A small image VAE, trained from scratch.
Model: 5.74M parameters, 64-pixel images, encoder arch convnext, encoder norm layernorm, encoder activation quick_gelu, encoder moe top_k, encoder num experts 16, encoder depths [6, 6], encoder widths [64, 128], decoder norm groupnorm, decoder activation silu, decoder widths [48, 96, 144, 192].
Rows from block 5 of the encoder of a small image VAE, named by matrix and row number. Rows with one number within an expert belong to one neuron, the router's apart. Each number is 200 + 20 x the weight over its row's rms, rounded and kept within 0 to 999. All counts start at 0.
Before each expert's rows are labels from the 100 images, of 14976, where the router gives the expert most weight on average: "place" is the part of the image that holds the peak. Only what is clearly more common there than usual is listed. The data: photos of plants, animals and fungi (iNaturalist). In brackets: how many of the 100.
# router: router (encoder.blocks.5.mlp.router.weight, 16x64, trained with AdamW), inputs 0-63
# up: expert up (encoder.blocks.5.mlp.up, 16x32x64), inputs 0-63
# down: expert down (encoder.blocks.5.mlp.down, 16x64x32, transposed), outputs 0-63

# expert 15
place: bottom right (58)
router.15,194,201,238,209,195,187,200,203,211,202,177,204,191,167,165,168,168,211,236,165,210,188,208,216,172,236,198,194,233,204,181,186,175,204,186,196,184,204,177,220,194,173,202,220,209,197,177,211,203,242,222,200,217,221,196,159,200,223,209,220,204,186,177,237
up.0,199,196,204,226,196,213,193,220,216,185,186,198,228,222,193,190,182,176,170,197,196,226,220,212,225,218,172,209,166,203,220,221,203,207,202,205,184,180,198,182,187,191,168,227,178,204,178,199,209,235,213,190,204,214,214,199,212,162,175,166,172,264,231,200
down.0,199,189,172,151,220,192,183,213,223,214,227,161,209,247,212,224,190,186,206,218,224,198,191,207,184,218,187,219,199,160,177,210,192,206,215,222,181,203,212,202,192,197,210,206,184,200,212,172,188,180,179,190,181,210,225,191,247,207,239,169,203,199,170,204
up.1,194,187,182,188,192,182,199,201,238,169,202,197,207,241,199,187,199,227,195,222,204,178,223,218,236,196,220,192,209,179,236,221,211,174,209,160,232,177,174,197,222,195,239,188,173,203,200,194,217,194,185,169,201,203,173,184,209,188,207,210,184,240,171,187
down.1,179,186,201,172,172,188,212,198,229,185,180,188,210,227,222,169,201,197,214,186,187,174,191,199,242,222,205,214,206,193,170,178,216,190,207,232,201,187,245,169,160,200,170,212,231,221,167,225,196,211,188,196,202,207,199,221,192,215,224,192,184,187,214,236
up.2,196,213,195,186,216,232,206,194,225,191,210,173,189,201,222,182,208,185,165,205,213,191,189,239,223,234,190,195,165,190,168,207,200,202,211,213,185,196,214,199,199,187,222,211,190,178,158,194,217,182,199,175,193,217,196,200,201,186,175,195,206,277,236,185
down.2,166,206,203,190,199,208,197,212,190,194,163,244,191,185,173,212,213,183,230,156,204,230,166,210,227,196,196,195,253,198,192,211,223,182,198,187,227,214,175,203,179,174,180,199,212,179,182,235,188,216,197,213,224,211,168,221,184,188,205,196,214,218,216,204
up.3,182,192,174,176,192,172,170,213,202,196,208,200,206,218,186,217,192,189,204,204,219,209,219,193,203,210,192,211,190,192,212,206,181,173,184,174,212,159,197,210,234,208,228,226,204,207,205,218,193,223,220,202,178,216,172,190,181,162,187,185,227,279,222,208
down.3,208,230,210,204,168,200,196,182,225,128,169,192,173,230,214,184,206,176,208,218,215,232,217,172,224,203,197,181,185,202,189,208,184,227,187,190,203,199,217,242,168,207,213,197,211,169,180,203,187,229,200,186,192,202,213,213,200,219,201,198,190,220,191,228
up.4,204,197,187,170,209,171,185,180,221,178,241,225,173,208,221,210,187,202,204,188,213,224,197,230,226,185,214,230,193,227,213,223,196,194,151,201,211,211,190,189,199,191,187,197,236,198,190,180,222,201,237,176,171,197,192,184,202,214,176,165,190,232,218,168
down.4,214,206,184,229,225,200,218,217,224,221,221,182,195,189,180,165,153,204,200,200,164,205,198,191,179,194,203,205,183,185,205,231,190,174,191,225,222,223,207,200,210,226,212,208,201,202,228,216,207,218,206,171,203,203,158,215,207,202,197,157,148,224,173,207
up.5,176,193,225,154,176,188,198,206,189,184,232,194,200,181,197,198,195,197,204,206,205,177,203,175,196,208,208,201,193,196,198,204,217,223,200,187,183,199,172,186,210,211,248,200,219,200,199,193,203,231,236,226,198,184,172,215,195,197,214,191,173,282,225,186
down.5,212,225,192,196,197,181,198,206,204,178,216,168,181,184,217,171,199,219,198,235,167,175,195,223,164,190,185,168,213,228,194,249,224,219,214,211,215,204,191,196,204,248,190,213,207,187,193,209,196,203,199,190,187,180,158,210,202,193,241,191,180,230,207,179
up.6,172,179,164,207,170,206,213,209,182,170,247,185,186,234,196,193,209,184,182,221,183,214,222,198,190,203,193,199,186,197,218,206,191,202,219,210,224,190,200,199,220,195,234,215,175,208,197,192,180,207,205,147,191,207,198,192,176,188,238,200,203,266,200,191
down.6,168,201,189,208,202,222,238,184,216,207,200,237,217,163,191,195,170,197,209,209,233,205,224,183,207,200,170,193,180,222,214,194,182,171,174,190,201,218,179,198,174,186,190,226,192,229,214,199,182,230,227,194,207,191,224,210,171,208,220,217,203,190,145,225
up.7,210,169,179,183,230,216,162,183,202,158,203,217,215,199,205,169,186,196,185,205,194,216,216,213,231,193,214,200,189,202,182,212,231,201,207,207,193,177,212,222,199,169,220,204,164,209,207,204,237,197,167,190,198,190,206,200,209,165,179,226,206,265,211,196
down.7,202,163,177,185,225,206,181,212,175,181,188,203,211,183,205,167,225,200,189,206,206,232,227,167,187,189,178,202,210,191,244,158,184,168,219,194,204,213,222,209,218,176,198,186,229,215,220,181,176,204,205,201,210,226,195,203,216,238,219,208,201,162,206,230
up.8,213,221,233,209,186,199,187,211,194,186,214,202,180,178,187,206,187,168,190,188,225,193,211,186,189,194,202,180,178,189,214,194,201,198,203,184,187,214,184,228,207,199,172,202,183,207,225,212,217,203,203,113,239,189,229,226,213,220,187,206,216,242,215,182
down.8,203,190,230,220,179,213,206,203,206,166,192,185,182,182,220,192,209,213,211,181,200,190,198,192,224,179,153,198,269,204,225,184,224,198,176,169,202,187,219,238,185,196,216,200,204,199,193,181,215,217,182,204,180,185,209,219,165,223,227,172,196,207,221,177
up.9,218,213,187,178,229,179,196,187,230,178,205,169,191,202,231,195,202,206,188,204,224,194,232,197,221,220,179,196,172,199,227,194,187,202,181,213,208,183,166,171,174,219,214,202,230,186,211,219,228,196,200,205,198,191,170,208,218,160,183,184,204,266,200,183
down.9,143,216,205,192,214,210,217,171,194,173,198,221,200,189,219,201,202,204,204,175,231,181,198,175,199,203,210,221,201,170,180,181,188,161,206,251,205,176,178,192,182,194,201,211,230,191,185,213,190,217,213,218,210,188,178,185,201,251,226,200,230,215,222,210
up.10,168,186,209,153,178,199,198,210,227,198,239,180,194,233,200,207,188,206,214,211,216,224,177,190,231,213,194,189,183,175,171,204,206,223,248,197,216,198,177,195,187,192,195,203,172,216,209,174,207,212,214,174,193,217,187,199,181,221,199,188,201,264,187,187
down.10,184,182,174,222,225,169,216,160,188,173,166,198,208,193,177,184,200,214,189,204,191,151,230,214,177,189,185,177,206,195,186,198,244,210,215,215,230,211,195,206,196,186,209,189,169,238,225,201,191,219,180,175,218,213,208,202,229,232,213,221,221,206,209,200
up.11,233,203,196,214,212,182,222,238,171,210,208,207,169,215,215,203,203,155,182,200,216,193,181,208,204,191,212,212,192,207,220,215,203,203,218,199,202,192,166,194,225,221,214,225,191,223,173,216,208,191,223,168,173,213,180,193,186,173,194,191,181,259,179,160
down.11,212,223,184,190,211,200,225,182,171,190,193,204,210,203,189,170,239,178,239,177,200,196,177,166,202,216,210,219,214,193,207,162,187,194,202,219,195,201,180,242,232,175,239,159,206,203,214,195,203,220,186,221,212,210,219,225,207,171,179,184,192,222,187,172

# expert 10
place: bottom right (48)
router.10,203,202,195,199,194,201,243,204,217,200,182,212,166,228,180,199,165,208,216,219,233,198,205,187,206,153,206,193,192,191,174,193,186,173,227,210,207,202,187,173,214,192,150,225,220,186,210,196,204,192,203,266,206,201,181,202,191,192,212,163,202,198,170,196
up.7,183,211,186,219,205,218,203,229,197,187,225,208,202,223,203,176,170,204,194,199,197,190,187,207,212,240,142,179,186,189,189,209,239,215,197,184,183,171,198,195,193,189,224,176,187,224,186,208,208,225,222,151,200,170,209,207,228,195,222,184,199,249,199,201
down.7,189,209,238,152,170,199,199,187,182,192,171,204,193,227,196,214,185,182,181,207,214,198,179,151,192,227,216,228,208,218,193,200,214,207,208,212,206,171,227,236,174,198,192,196,209,225,223,194,215,208,162,220,196,195,181,184,168,195,237,223,191,199,211,226
up.8,226,188,205,185,187,219,197,204,206,202,170,215,195,180,210,200,212,232,194,189,204,199,192,208,194,257,182,210,190,200,201,200,216,215,170,205,223,162,244,195,210,172,243,173,186,208,204,189,152,223,202,159,176,215,206,189,195,182,215,207,189,231,180,196
down.8,184,206,186,185,214,201,180,196,184,207,204,210,183,242,200,209,189,186,172,229,214,239,227,229,183,173,212,186,195,229,190,188,203,193,196,194,175,169,184,218,198,166,245,165,240,235,205,194,201,205,181,177,205,230,198,202,213,189,232,190,201,208,191,168
up.9,196,194,210,191,185,220,207,216,200,176,210,198,146,191,175,210,181,204,200,191,191,209,175,196,231,249,198,186,146,213,199,204,196,210,185,210,235,199,185,209,209,216,207,204,200,185,203,221,208,192,202,160,211,202,230,203,202,150,212,213,232,242,182,180
down.9,218,204,230,194,194,145,198,171,187,195,201,198,202,207,191,187,233,195,237,202,211,218,201,185,182,180,224,187,246,213,210,202,207,231,193,187,186,165,206,209,219,172,217,195,206,188,188,159,185,171,202,232,224,200,214,177,180,177,224,222,197,210,229,187
up.10,208,177,213,198,224,180,175,196,201,206,208,228,172,236,191,180,206,185,214,190,207,165,192,231,222,236,198,188,214,201,191,197,208,188,164,195,207,185,213,197,173,206,208,217,180,215,222,211,226,212,193,162,217,202,209,204,211,209,141,219,172,247,180,187
down.10,189,188,200,219,200,248,183,174,198,218,236,192,229,224,236,207,175,199,212,221,218,186,198,217,164,177,210,189,186,198,234,215,170,215,180,191,156,218,202,197,213,182,173,185,179,178,173,179,179,189,199,212,205,213,228,183,196,218,211,217,179,199,216,228
up.11,188,188,181,213,202,175,191,180,214,191,179,179,192,201,211,186,217,191,222,186,206,190,202,207,218,199,200,215,183,187,194,219,202,204,173,250,195,207,201,236,185,204,269,193,197,206,217,190,225,231,178,183,184,193,193,186,211,165,212,209,161,252,176,213
down.11,212,173,212,188,198,195,160,228,213,230,164,211,207,166,203,246,164,206,204,200,198,199,214,217,211,174,193,169,189,192,174,226,219,219,157,208,189,223,180,179,228,196,221,225,186,175,212,184,215,219,220,181,224,184,214,186,198,220,211,179,209,190,209,207
up.12,190,177,218,204,220,193,210,206,216,219,204,214,202,202,219,175,214,196,189,192,202,191,180,214,203,217,223,214,176,185,191,197,202,209,170,171,179,188,206,206,193,154,244,197,163,201,209,204,164,190,210,205,226,200,187,228,221,205,164,248,179,251,170,203
down.12,208,205,199,253,202,233,242,192,207,230,187,202,195,214,168,175,190,182,192,225,198,238,220,249,196,198,205,193,199,156,207,203,167,182,200,188,183,180,203,185,206,200,197,184,176,156,216,213,195,186,211,219,220,221,163,200,206,202,186,199,187,206,217,188
up.13,195,173,212,201,221,175,211,211,181,197,209,205,207,196,194,175,197,187,215,203,216,192,209,201,200,217,206,214,170,217,214,199,202,187,196,179,196,201,218,218,205,176,255,201,192,213,194,206,183,210,180,133,175,200,196,204,203,148,213,222,196,267,221,194
down.13,181,221,232,193,178,208,233,209,230,172,208,250,195,206,192,183,184,207,194,165,196,225,213,207,189,144,221,185,216,207,213,217,183,197,212,166,174,217,201,226,208,155,194,191,223,182,183,211,181,194,222,207,214,207,231,196,203,172,200,213,197,187,185,207
up.14,215,214,186,177,203,195,257,226,202,193,193,226,213,195,189,192,226,186,198,186,190,178,202,193,232,197,224,213,221,215,153,198,192,203,200,201,193,171,204,204,177,190,248,205,207,212,170,201,184,198,178,144,205,202,225,229,216,186,195,189,211,217,185,163
down.14,193,173,224,207,201,224,193,170,163,196,209,211,208,215,191,185,176,190,171,209,217,178,175,175,185,167,237,217,243,217,204,195,190,192,210,231,239,198,182,225,179,209,208,171,200,194,191,232,193,217,193,206,184,182,188,190,209,202,204,229,241,174,200,230
up.15,193,193,184,186,174,207,195,200,184,192,203,201,206,230,200,160,205,240,217,202,235,196,193,221,184,239,187,194,191,176,202,201,214,189,204,233,202,205,193,183,188,202,228,171,208,208,194,214,206,199,246,157,209,232,202,153,190,184,200,209,189,238,164,175
down.15,187,202,196,198,278,204,214,217,194,231,164,188,178,202,192,183,193,212,181,178,214,191,221,211,168,227,193,188,226,249,203,195,237,183,205,220,197,202,187,177,188,180,181,191,214,173,215,193,224,198,206,199,212,225,184,199,222,190,189,192,175,184,183,206
up.16,221,191,222,194,212,185,206,251,217,191,222,181,204,197,240,182,207,193,197,242,233,201,212,189,203,216,177,170,201,209,194,214,184,191,194,202,184,214,196,201,216,179,221,171,209,193,177,203,178,186,173,155,180,195,210,197,187,215,178,212,195,243,229,156
down.16,199,206,198,200,197,213,191,181,204,216,159,203,170,130,169,210,203,234,184,225,202,221,199,168,184,176,219,195,179,221,193,192,199,197,217,197,203,191,197,181,195,214,203,234,197,179,213,210,189,225,215,188,207,183,201,159,218,200,211,244,233,201,214,227
up.17,220,168,189,236,219,231,187,208,205,197,206,216,217,216,196,208,241,198,177,222,191,209,235,170,185,197,203,196,160,188,204,182,190,200,196,213,167,200,210,171,179,218,209,211,196,223,213,201,191,203,184,157,184,182,216,201,177,189,179,176,229,254,204,180
down.17,210,238,223,193,216,183,221,192,200,201,173,213,171,191,196,200,220,208,208,236,200,188,189,202,187,184,201,169,219,208,211,170,181,227,207,178,177,220,227,136,182,216,227,204,185,210,186,222,211,223,190,196,175,184,218,171,200,230,229,186,180,182,222,204
up.18,192,221,182,211,195,185,229,212,215,186,205,209,192,190,222,202,212,212,186,171,212,172,205,217,219,198,173,216,164,198,207,184,176,219,188,204,198,171,250,167,199,204,237,225,215,182,185,209,202,182,190,161,210,195,220,163,196,169,213,211,203,252,221,201
down.18,184,220,208,215,203,180,197,206,179,193,200,229,191,181,177,166,177,181,160,224,179,198,190,193,205,198,215,195,200,234,171,213,178,192,219,190,200,199,187,224,261,204,215,218,189,240,194,207,224,217,211,210,209,185,163,224,187,205,205,182,176,247,203,186

# expert 13
place: bottom left (31); bottom right (27)
router.13,188,186,203,202,197,192,220,205,205,227,164,227,212,206,220,220,219,212,181,202,211,221,209,231,254,193,208,200,206,230,154,174,216,170,209,188,199,205,155,245,191,208,179,225,192,189,182,221,203,201,226,201,194,189,176,213,181,192,170,183,206,182,216,184
up.7,213,205,221,182,169,194,202,224,224,176,230,220,185,205,196,167,200,185,200,237,195,199,179,193,181,228,192,206,171,205,175,206,194,178,184,231,247,221,194,197,190,172,220,187,181,191,211,205,211,223,200,182,233,172,192,208,195,163,195,219,201,254,193,190
down.7,186,222,190,172,219,187,186,222,248,195,216,158,231,224,216,202,213,211,185,186,199,215,180,197,207,218,205,198,173,180,170,190,215,169,177,237,173,214,226,186,186,195,223,195,169,211,192,190,178,223,175,178,219,202,193,193,219,234,175,195,195,229,207,214
up.8,189,201,221,180,242,173,199,218,222,164,193,222,193,206,200,184,180,197,219,201,234,214,184,202,204,223,182,213,164,184,220,202,215,192,186,200,198,200,183,187,190,161,222,188,155,207,221,187,228,222,215,159,208,210,215,162,208,210,181,186,229,236,201,191
down.8,190,176,236,169,184,201,225,221,199,204,191,225,168,246,181,178,212,188,208,196,214,173,200,213,200,199,172,216,222,163,189,172,196,192,203,239,162,202,215,212,202,197,204,205,180,224,192,173,217,214,211,204,209,187,218,222,199,229,195,185,214,180,227,156
up.9,219,176,217,182,181,214,184,206,206,191,199,221,182,213,180,160,206,217,251,207,225,198,194,215,204,227,168,225,191,184,218,209,173,209,183,210,216,199,217,196,214,169,200,192,177,197,190,187,212,223,201,143,193,193,198,210,214,177,204,198,176,260,201,214
down.9,175,204,179,177,194,237,249,212,192,196,200,177,227,217,197,212,212,186,182,173,232,210,221,204,183,183,210,213,192,226,189,179,209,163,218,220,192,222,233,214,207,186,183,203,209,197,206,218,163,189,207,202,216,172,176,202,207,185,168,166,185,247,210,196
up.10,212,179,218,186,195,211,190,194,252,199,249,198,206,199,186,198,196,214,170,217,181,184,207,205,203,214,190,196,181,162,207,244,202,193,169,210,227,210,211,201,190,186,239,184,190,185,201,159,189,235,207,167,194,185,208,185,177,215,217,182,214,241,186,198
down.10,216,190,168,209,227,179,190,196,196,223,253,163,203,206,241,193,187,201,152,192,194,226,206,198,199,180,163,189,184,210,180,241,192,216,177,193,197,183,179,205,187,243,212,202,179,193,201,208,212,201,225,188,207,218,211,236,207,200,199,184,174,216,184,218
up.11,225,209,181,196,177,200,193,201,212,202,217,205,210,208,202,234,180,191,237,209,162,192,168,242,178,232,193,213,208,200,203,199,196,203,219,219,200,186,189,168,179,184,219,228,163,180,207,192,170,188,201,147,188,211,184,207,215,200,209,205,245,236,187,210
down.11,186,199,229,208,151,209,212,217,213,204,197,222,221,212,219,202,218,195,193,201,224,192,196,165,195,216,219,173,194,164,183,172,189,168,172,203,175,228,221,194,186,169,216,174,203,179,187,231,206,206,186,224,172,211,213,190,191,176,225,180,215,222,212,243
up.12,220,216,206,212,185,212,182,190,204,164,223,188,199,228,173,190,194,173,213,218,216,269,213,198,232,158,205,194,206,193,173,208,197,208,178,214,164,201,186,200,181,204,211,220,196,199,191,186,187,208,194,157,221,166,184,226,218,188,198,189,213,237,210,199
down.12,202,225,191,191,223,179,178,198,243,216,211,189,223,216,219,194,212,182,220,221,181,224,165,199,201,216,196,212,206,153,207,205,190,181,182,215,179,216,239,217,201,196,223,187,163,198,221,196,166,173,190,203,212,204,186,185,254,190,196,204,163,200,176,194
up.13,202,170,217,182,220,189,194,189,217,194,213,168,198,211,210,178,206,194,193,206,213,199,173,224,207,220,192,182,165,195,188,229,232,183,171,195,186,194,226,205,213,136,252,199,204,190,218,170,226,220,208,183,195,198,205,193,195,201,202,201,199,250,228,187
down.13,228,154,179,171,211,210,198,230,198,191,212,220,213,209,201,213,215,202,207,161,238,208,234,195,215,205,220,210,183,198,176,200,229,157,185,193,185,234,169,208,201,183,195,195,193,160,212,199,191,171,198,162,194,222,220,215,241,202,190,198,199,208,215,192
up.14,208,147,195,204,205,188,206,207,210,179,219,194,201,203,190,189,212,207,221,234,199,198,195,157,205,202,239,195,168,204,207,239,179,176,188,188,146,231,225,179,209,201,226,206,204,213,192,195,203,192,225,178,214,188,205,198,215,188,207,194,174,255,181,197
down.14,197,168,214,176,166,184,229,219,210,150,195,217,213,217,176,185,232,161,175,190,210,196,219,214,226,174,215,191,208,218,214,199,190,218,175,210,231,187,189,204,190,179,175,243,208,177,198,169,208,224,212,205,203,186,210,209,221,209,172,187,208,223,222,213
up.15,171,212,174,197,198,223,219,173,204,169,215,208,191,184,214,200,197,204,204,231,192,239,186,202,204,204,210,199,163,170,196,185,201,197,178,194,235,203,216,200,195,162,201,210,194,184,203,217,173,217,184,198,187,187,213,194,203,215,202,196,205,287,227,176
down.15,198,189,196,223,213,202,180,226,201,174,262,193,185,191,179,186,192,189,201,172,189,222,183,174,197,200,189,165,223,216,185,219,197,181,197,186,206,193,191,223,205,183,201,229,241,169,234,198,167,199,215,193,221,164,187,232,210,238,218,194,209,218,192,206
up.16,190,160,203,185,216,203,197,190,212,200,235,166,213,216,222,190,215,213,204,190,182,229,174,218,202,201,186,175,201,187,205,199,186,213,192,194,215,203,211,178,203,164,229,205,167,200,189,199,232,225,174,176,201,214,221,208,193,179,201,171,206,276,179,198
down.16,220,198,191,199,196,192,232,186,203,169,228,208,230,236,192,190,240,196,234,178,188,182,187,195,211,192,187,204,209,201,211,197,210,167,204,191,214,164,148,183,187,206,158,171,221,216,196,171,189,213,193,214,183,228,181,207,200,202,247,217,209,208,213,211
up.17,213,199,193,188,212,191,196,181,220,178,223,206,171,204,203,209,205,183,204,243,223,182,215,184,211,181,240,220,167,192,198,231,166,228,205,171,219,191,204,165,223,162,226,205,201,207,218,206,182,215,200,192,186,196,213,187,208,197,161,173,180,248,180,204
down.17,177,209,190,184,207,201,199,201,232,237,202,209,176,224,149,195,185,218,198,212,216,210,226,223,164,199,214,196,221,168,152,223,162,194,216,194,187,189,213,193,224,214,211,200,166,209,213,219,162,201,208,186,223,178,210,198,210,168,226,214,202,219,187,202
up.18,207,190,193,205,219,212,227,170,240,189,210,203,200,175,198,195,219,175,194,218,213,182,200,198,191,221,186,199,167,171,195,205,217,213,205,222,176,204,241,200,198,197,212,211,176,208,181,197,179,189,206,181,192,185,206,204,180,165,195,209,218,290,198,192
down.18,200,200,206,193,172,160,183,213,196,188,258,178,215,189,209,208,215,157,202,213,167,204,174,199,191,197,209,211,210,250,200,186,192,209,210,214,189,183,240,227,219,200,198,231,197,181,213,212,199,191,196,219,219,185,156,218,181,195,234,194,175,204,188,184

# expert 2
place: top left (36)
router.2,210,168,165,191,190,181,169,194,190,217,194,209,213,203,227,197,181,202,212,222,204,192,200,183,203,248,187,189,189,199,167,206,166,167,202,189,180,198,173,205,182,174,206,199,166,183,185,225,196,210,192,211,170,210,161,203,183,244,228,161,197,175,199,215
up.0,196,204,226,206,245,217,185,215,189,207,193,213,185,193,197,177,195,193,179,190,201,195,192,206,219,232,203,201,206,197,218,183,221,180,180,144,220,185,217,195,219,202,225,200,207,178,171,185,191,214,183,155,221,184,213,191,213,175,192,212,211,261,162,220
down.0,188,174,224,176,176,200,163,207,222,236,217,218,169,203,195,204,204,177,207,218,173,199,188,213,202,194,184,203,222,245,195,195,189,239,196,220,222,195,183,235,181,207,195,198,195,198,185,209,182,183,208,207,227,199,195,189,136,178,242,191,213,209,215,192
up.1,211,203,196,190,196,216,180,191,248,161,201,184,213,177,221,205,187,207,183,218,201,215,214,212,213,207,208,209,200,200,220,180,221,172,188,211,227,178,199,182,234,144,228,196,199,202,186,212,188,223,213,166,199,188,197,197,202,179,189,198,193,265,182,171
down.1,171,219,198,238,175,207,219,184,191,187,186,205,210,217,182,185,232,222,207,183,243,201,185,198,210,204,223,235,164,205,211,187,191,189,193,224,167,184,194,211,226,203,165,197,197,182,205,220,183,188,161,237,173,206,196,216,221,180,171,191,194,235,215,214
up.2,222,193,201,200,176,230,206,193,221,163,202,181,187,187,206,204,198,195,209,240,193,189,206,188,193,193,211,177,201,189,182,215,207,226,180,219,213,202,180,188,191,199,212,198,179,190,214,216,184,199,196,147,173,225,190,194,185,181,231,221,227,280,209,185
down.2,213,205,233,222,203,213,192,230,188,204,202,156,203,198,237,234,207,179,201,218,174,210,177,214,193,183,225,182,226,180,216,209,197,183,177,174,202,214,237,211,191,193,212,198,162,221,176,222,210,194,197,170,191,225,201,176,199,148,192,195,227,206,199,175
up.3,207,171,210,171,184,184,198,196,217,191,192,197,198,195,208,198,199,200,189,200,186,189,204,202,247,191,202,198,192,208,204,214,225,202,189,223,215,196,198,236,215,189,202,226,225,202,196,193,178,220,189,151,192,210,166,213,227,160,186,162,190,277,189,205
down.3,194,201,225,195,205,212,189,199,179,205,237,159,179,199,195,188,199,199,213,250,180,174,192,201,177,247,174,222,208,231,211,199,207,198,204,219,224,206,234,216,168,218,196,172,223,225,210,181,211,162,179,200,193,195,181,183,181,234,184,175,194,212,185,201
up.4,259,188,212,197,198,205,199,201,208,188,173,200,187,198,209,161,188,171,194,198,170,185,175,218,226,242,226,203,172,211,214,190,227,204,181,186,209,210,196,216,195,183,189,171,171,202,207,211,207,201,198,174,222,201,202,201,213,192,205,210,200,272,174,207
down.4,190,238,237,222,194,178,233,190,181,202,224,184,240,185,209,204,243,181,223,187,194,184,160,206,209,215,213,179,201,187,190,174,209,174,223,220,204,212,202,196,183,166,186,207,208,184,221,182,186,192,181,230,187,211,168,235,171,179,202,218,195,219,205,206
up.5,220,174,210,211,198,198,194,221,222,167,206,209,184,188,225,178,194,191,168,228,224,192,215,208,191,198,213,201,163,202,230,209,247,211,178,203,168,189,176,206,168,165,215,213,192,200,197,179,197,230,214,182,206,208,204,191,203,221,175,176,193,261,213,212
down.5,208,208,200,217,204,191,189,212,155,211,224,196,158,208,216,159,222,198,160,204,189,202,202,208,173,226,211,214,190,223,183,211,190,210,211,209,197,212,207,225,194,217,225,212,199,233,214,160,228,177,176,166,189,193,193,223,205,212,196,184,149,212,199,233
up.6,191,217,202,217,193,223,226,191,224,193,199,210,179,173,159,209,217,176,177,200,209,180,171,227,219,215,207,201,169,194,194,234,202,210,215,190,233,164,224,195,185,179,213,188,211,200,214,191,202,220,213,186,228,176,218,207,176,175,178,177,195,262,181,206
down.6,167,213,209,169,216,218,212,207,194,227,231,172,170,199,191,216,202,186,197,202,195,205,180,198,183,194,211,171,186,244,223,216,245,198,202,180,183,201,211,212,165,179,229,189,202,208,215,208,184,207,196,192,147,224,212,218,204,176,203,196,223,212,159,227
up.7,209,185,193,193,195,195,205,187,218,147,164,203,187,224,217,226,207,200,236,220,226,198,216,202,224,209,212,204,185,192,244,204,210,205,191,177,189,202,200,181,223,203,216,210,203,187,202,191,184,196,203,182,192,182,185,187,188,159,168,207,205,262,155,224
down.7,178,193,197,175,180,185,190,230,219,208,198,213,211,202,217,201,232,206,193,188,215,186,150,197,218,218,193,209,186,166,202,222,208,195,212,185,165,217,209,177,262,201,178,200,181,215,188,198,229,228,221,206,224,205,186,195,218,186,202,230,175,162,174,192
up.8,190,181,202,190,220,197,215,221,221,197,195,219,181,181,210,189,177,218,197,210,245,177,193,224,214,217,204,193,187,208,203,181,193,189,194,173,235,182,195,223,190,199,198,219,181,245,174,178,192,189,212,185,207,223,192,209,154,180,166,205,199,267,203,183
down.8,182,166,216,202,229,185,157,203,227,233,206,189,194,175,178,202,171,205,173,196,200,226,223,165,222,183,172,217,200,204,210,197,145,214,227,227,211,211,174,220,203,206,188,199,181,170,199,213,178,204,215,203,208,200,185,232,209,215,190,204,197,227,210,227
up.9,193,183,212,224,203,202,198,210,206,175,205,180,190,187,214,177,229,219,225,209,213,181,193,227,200,192,187,216,202,163,216,203,191,205,191,186,229,182,214,182,182,179,200,182,214,208,195,207,224,221,204,157,178,187,213,198,230,163,190,175,209,279,178,208
down.9,182,162,228,178,147,209,186,199,187,208,234,193,196,220,213,231,186,194,189,208,177,163,187,193,179,198,176,227,215,194,208,237,224,204,193,194,227,212,241,227,163,217,204,196,185,222,200,182,190,209,171,230,191,198,190,200,175,190,216,206,217,216,207,210
up.10,182,190,200,193,206,188,217,214,221,168,208,223,197,210,207,153,212,197,182,217,205,176,182,217,203,219,171,196,196,197,211,189,200,181,189,161,207,209,218,205,217,200,240,203,212,217,216,155,185,249,216,177,219,191,197,191,195,189,177,182,205,267,204,200
down.10,184,191,171,216,222,185,218,198,204,154,176,179,179,190,214,179,238,231,202,225,185,204,194,192,174,220,197,197,208,198,212,225,229,186,214,225,199,207,203,222,212,248,206,215,183,206,222,183,176,225,204,203,178,178,226,171,216,177,168,179,197,205,175,229
up.11,202,192,215,206,199,184,216,178,255,210,191,203,190,180,169,182,213,200,220,211,224,190,178,222,226,208,204,210,188,203,195,212,203,196,184,188,219,195,187,193,210,153,217,211,175,215,185,199,208,203,209,177,243,203,194,206,199,154,158,209,208,266,194,199
down.11,169,238,201,211,174,179,188,222,174,222,238,217,211,149,174,175,200,187,212,168,220,214,222,204,214,205,226,203,208,202,214,206,197,190,234,211,193,199,170,180,210,237,184,184,190,188,231,199,213,193,202,204,181,204,177,200,223,200,172,240,175,191,190,202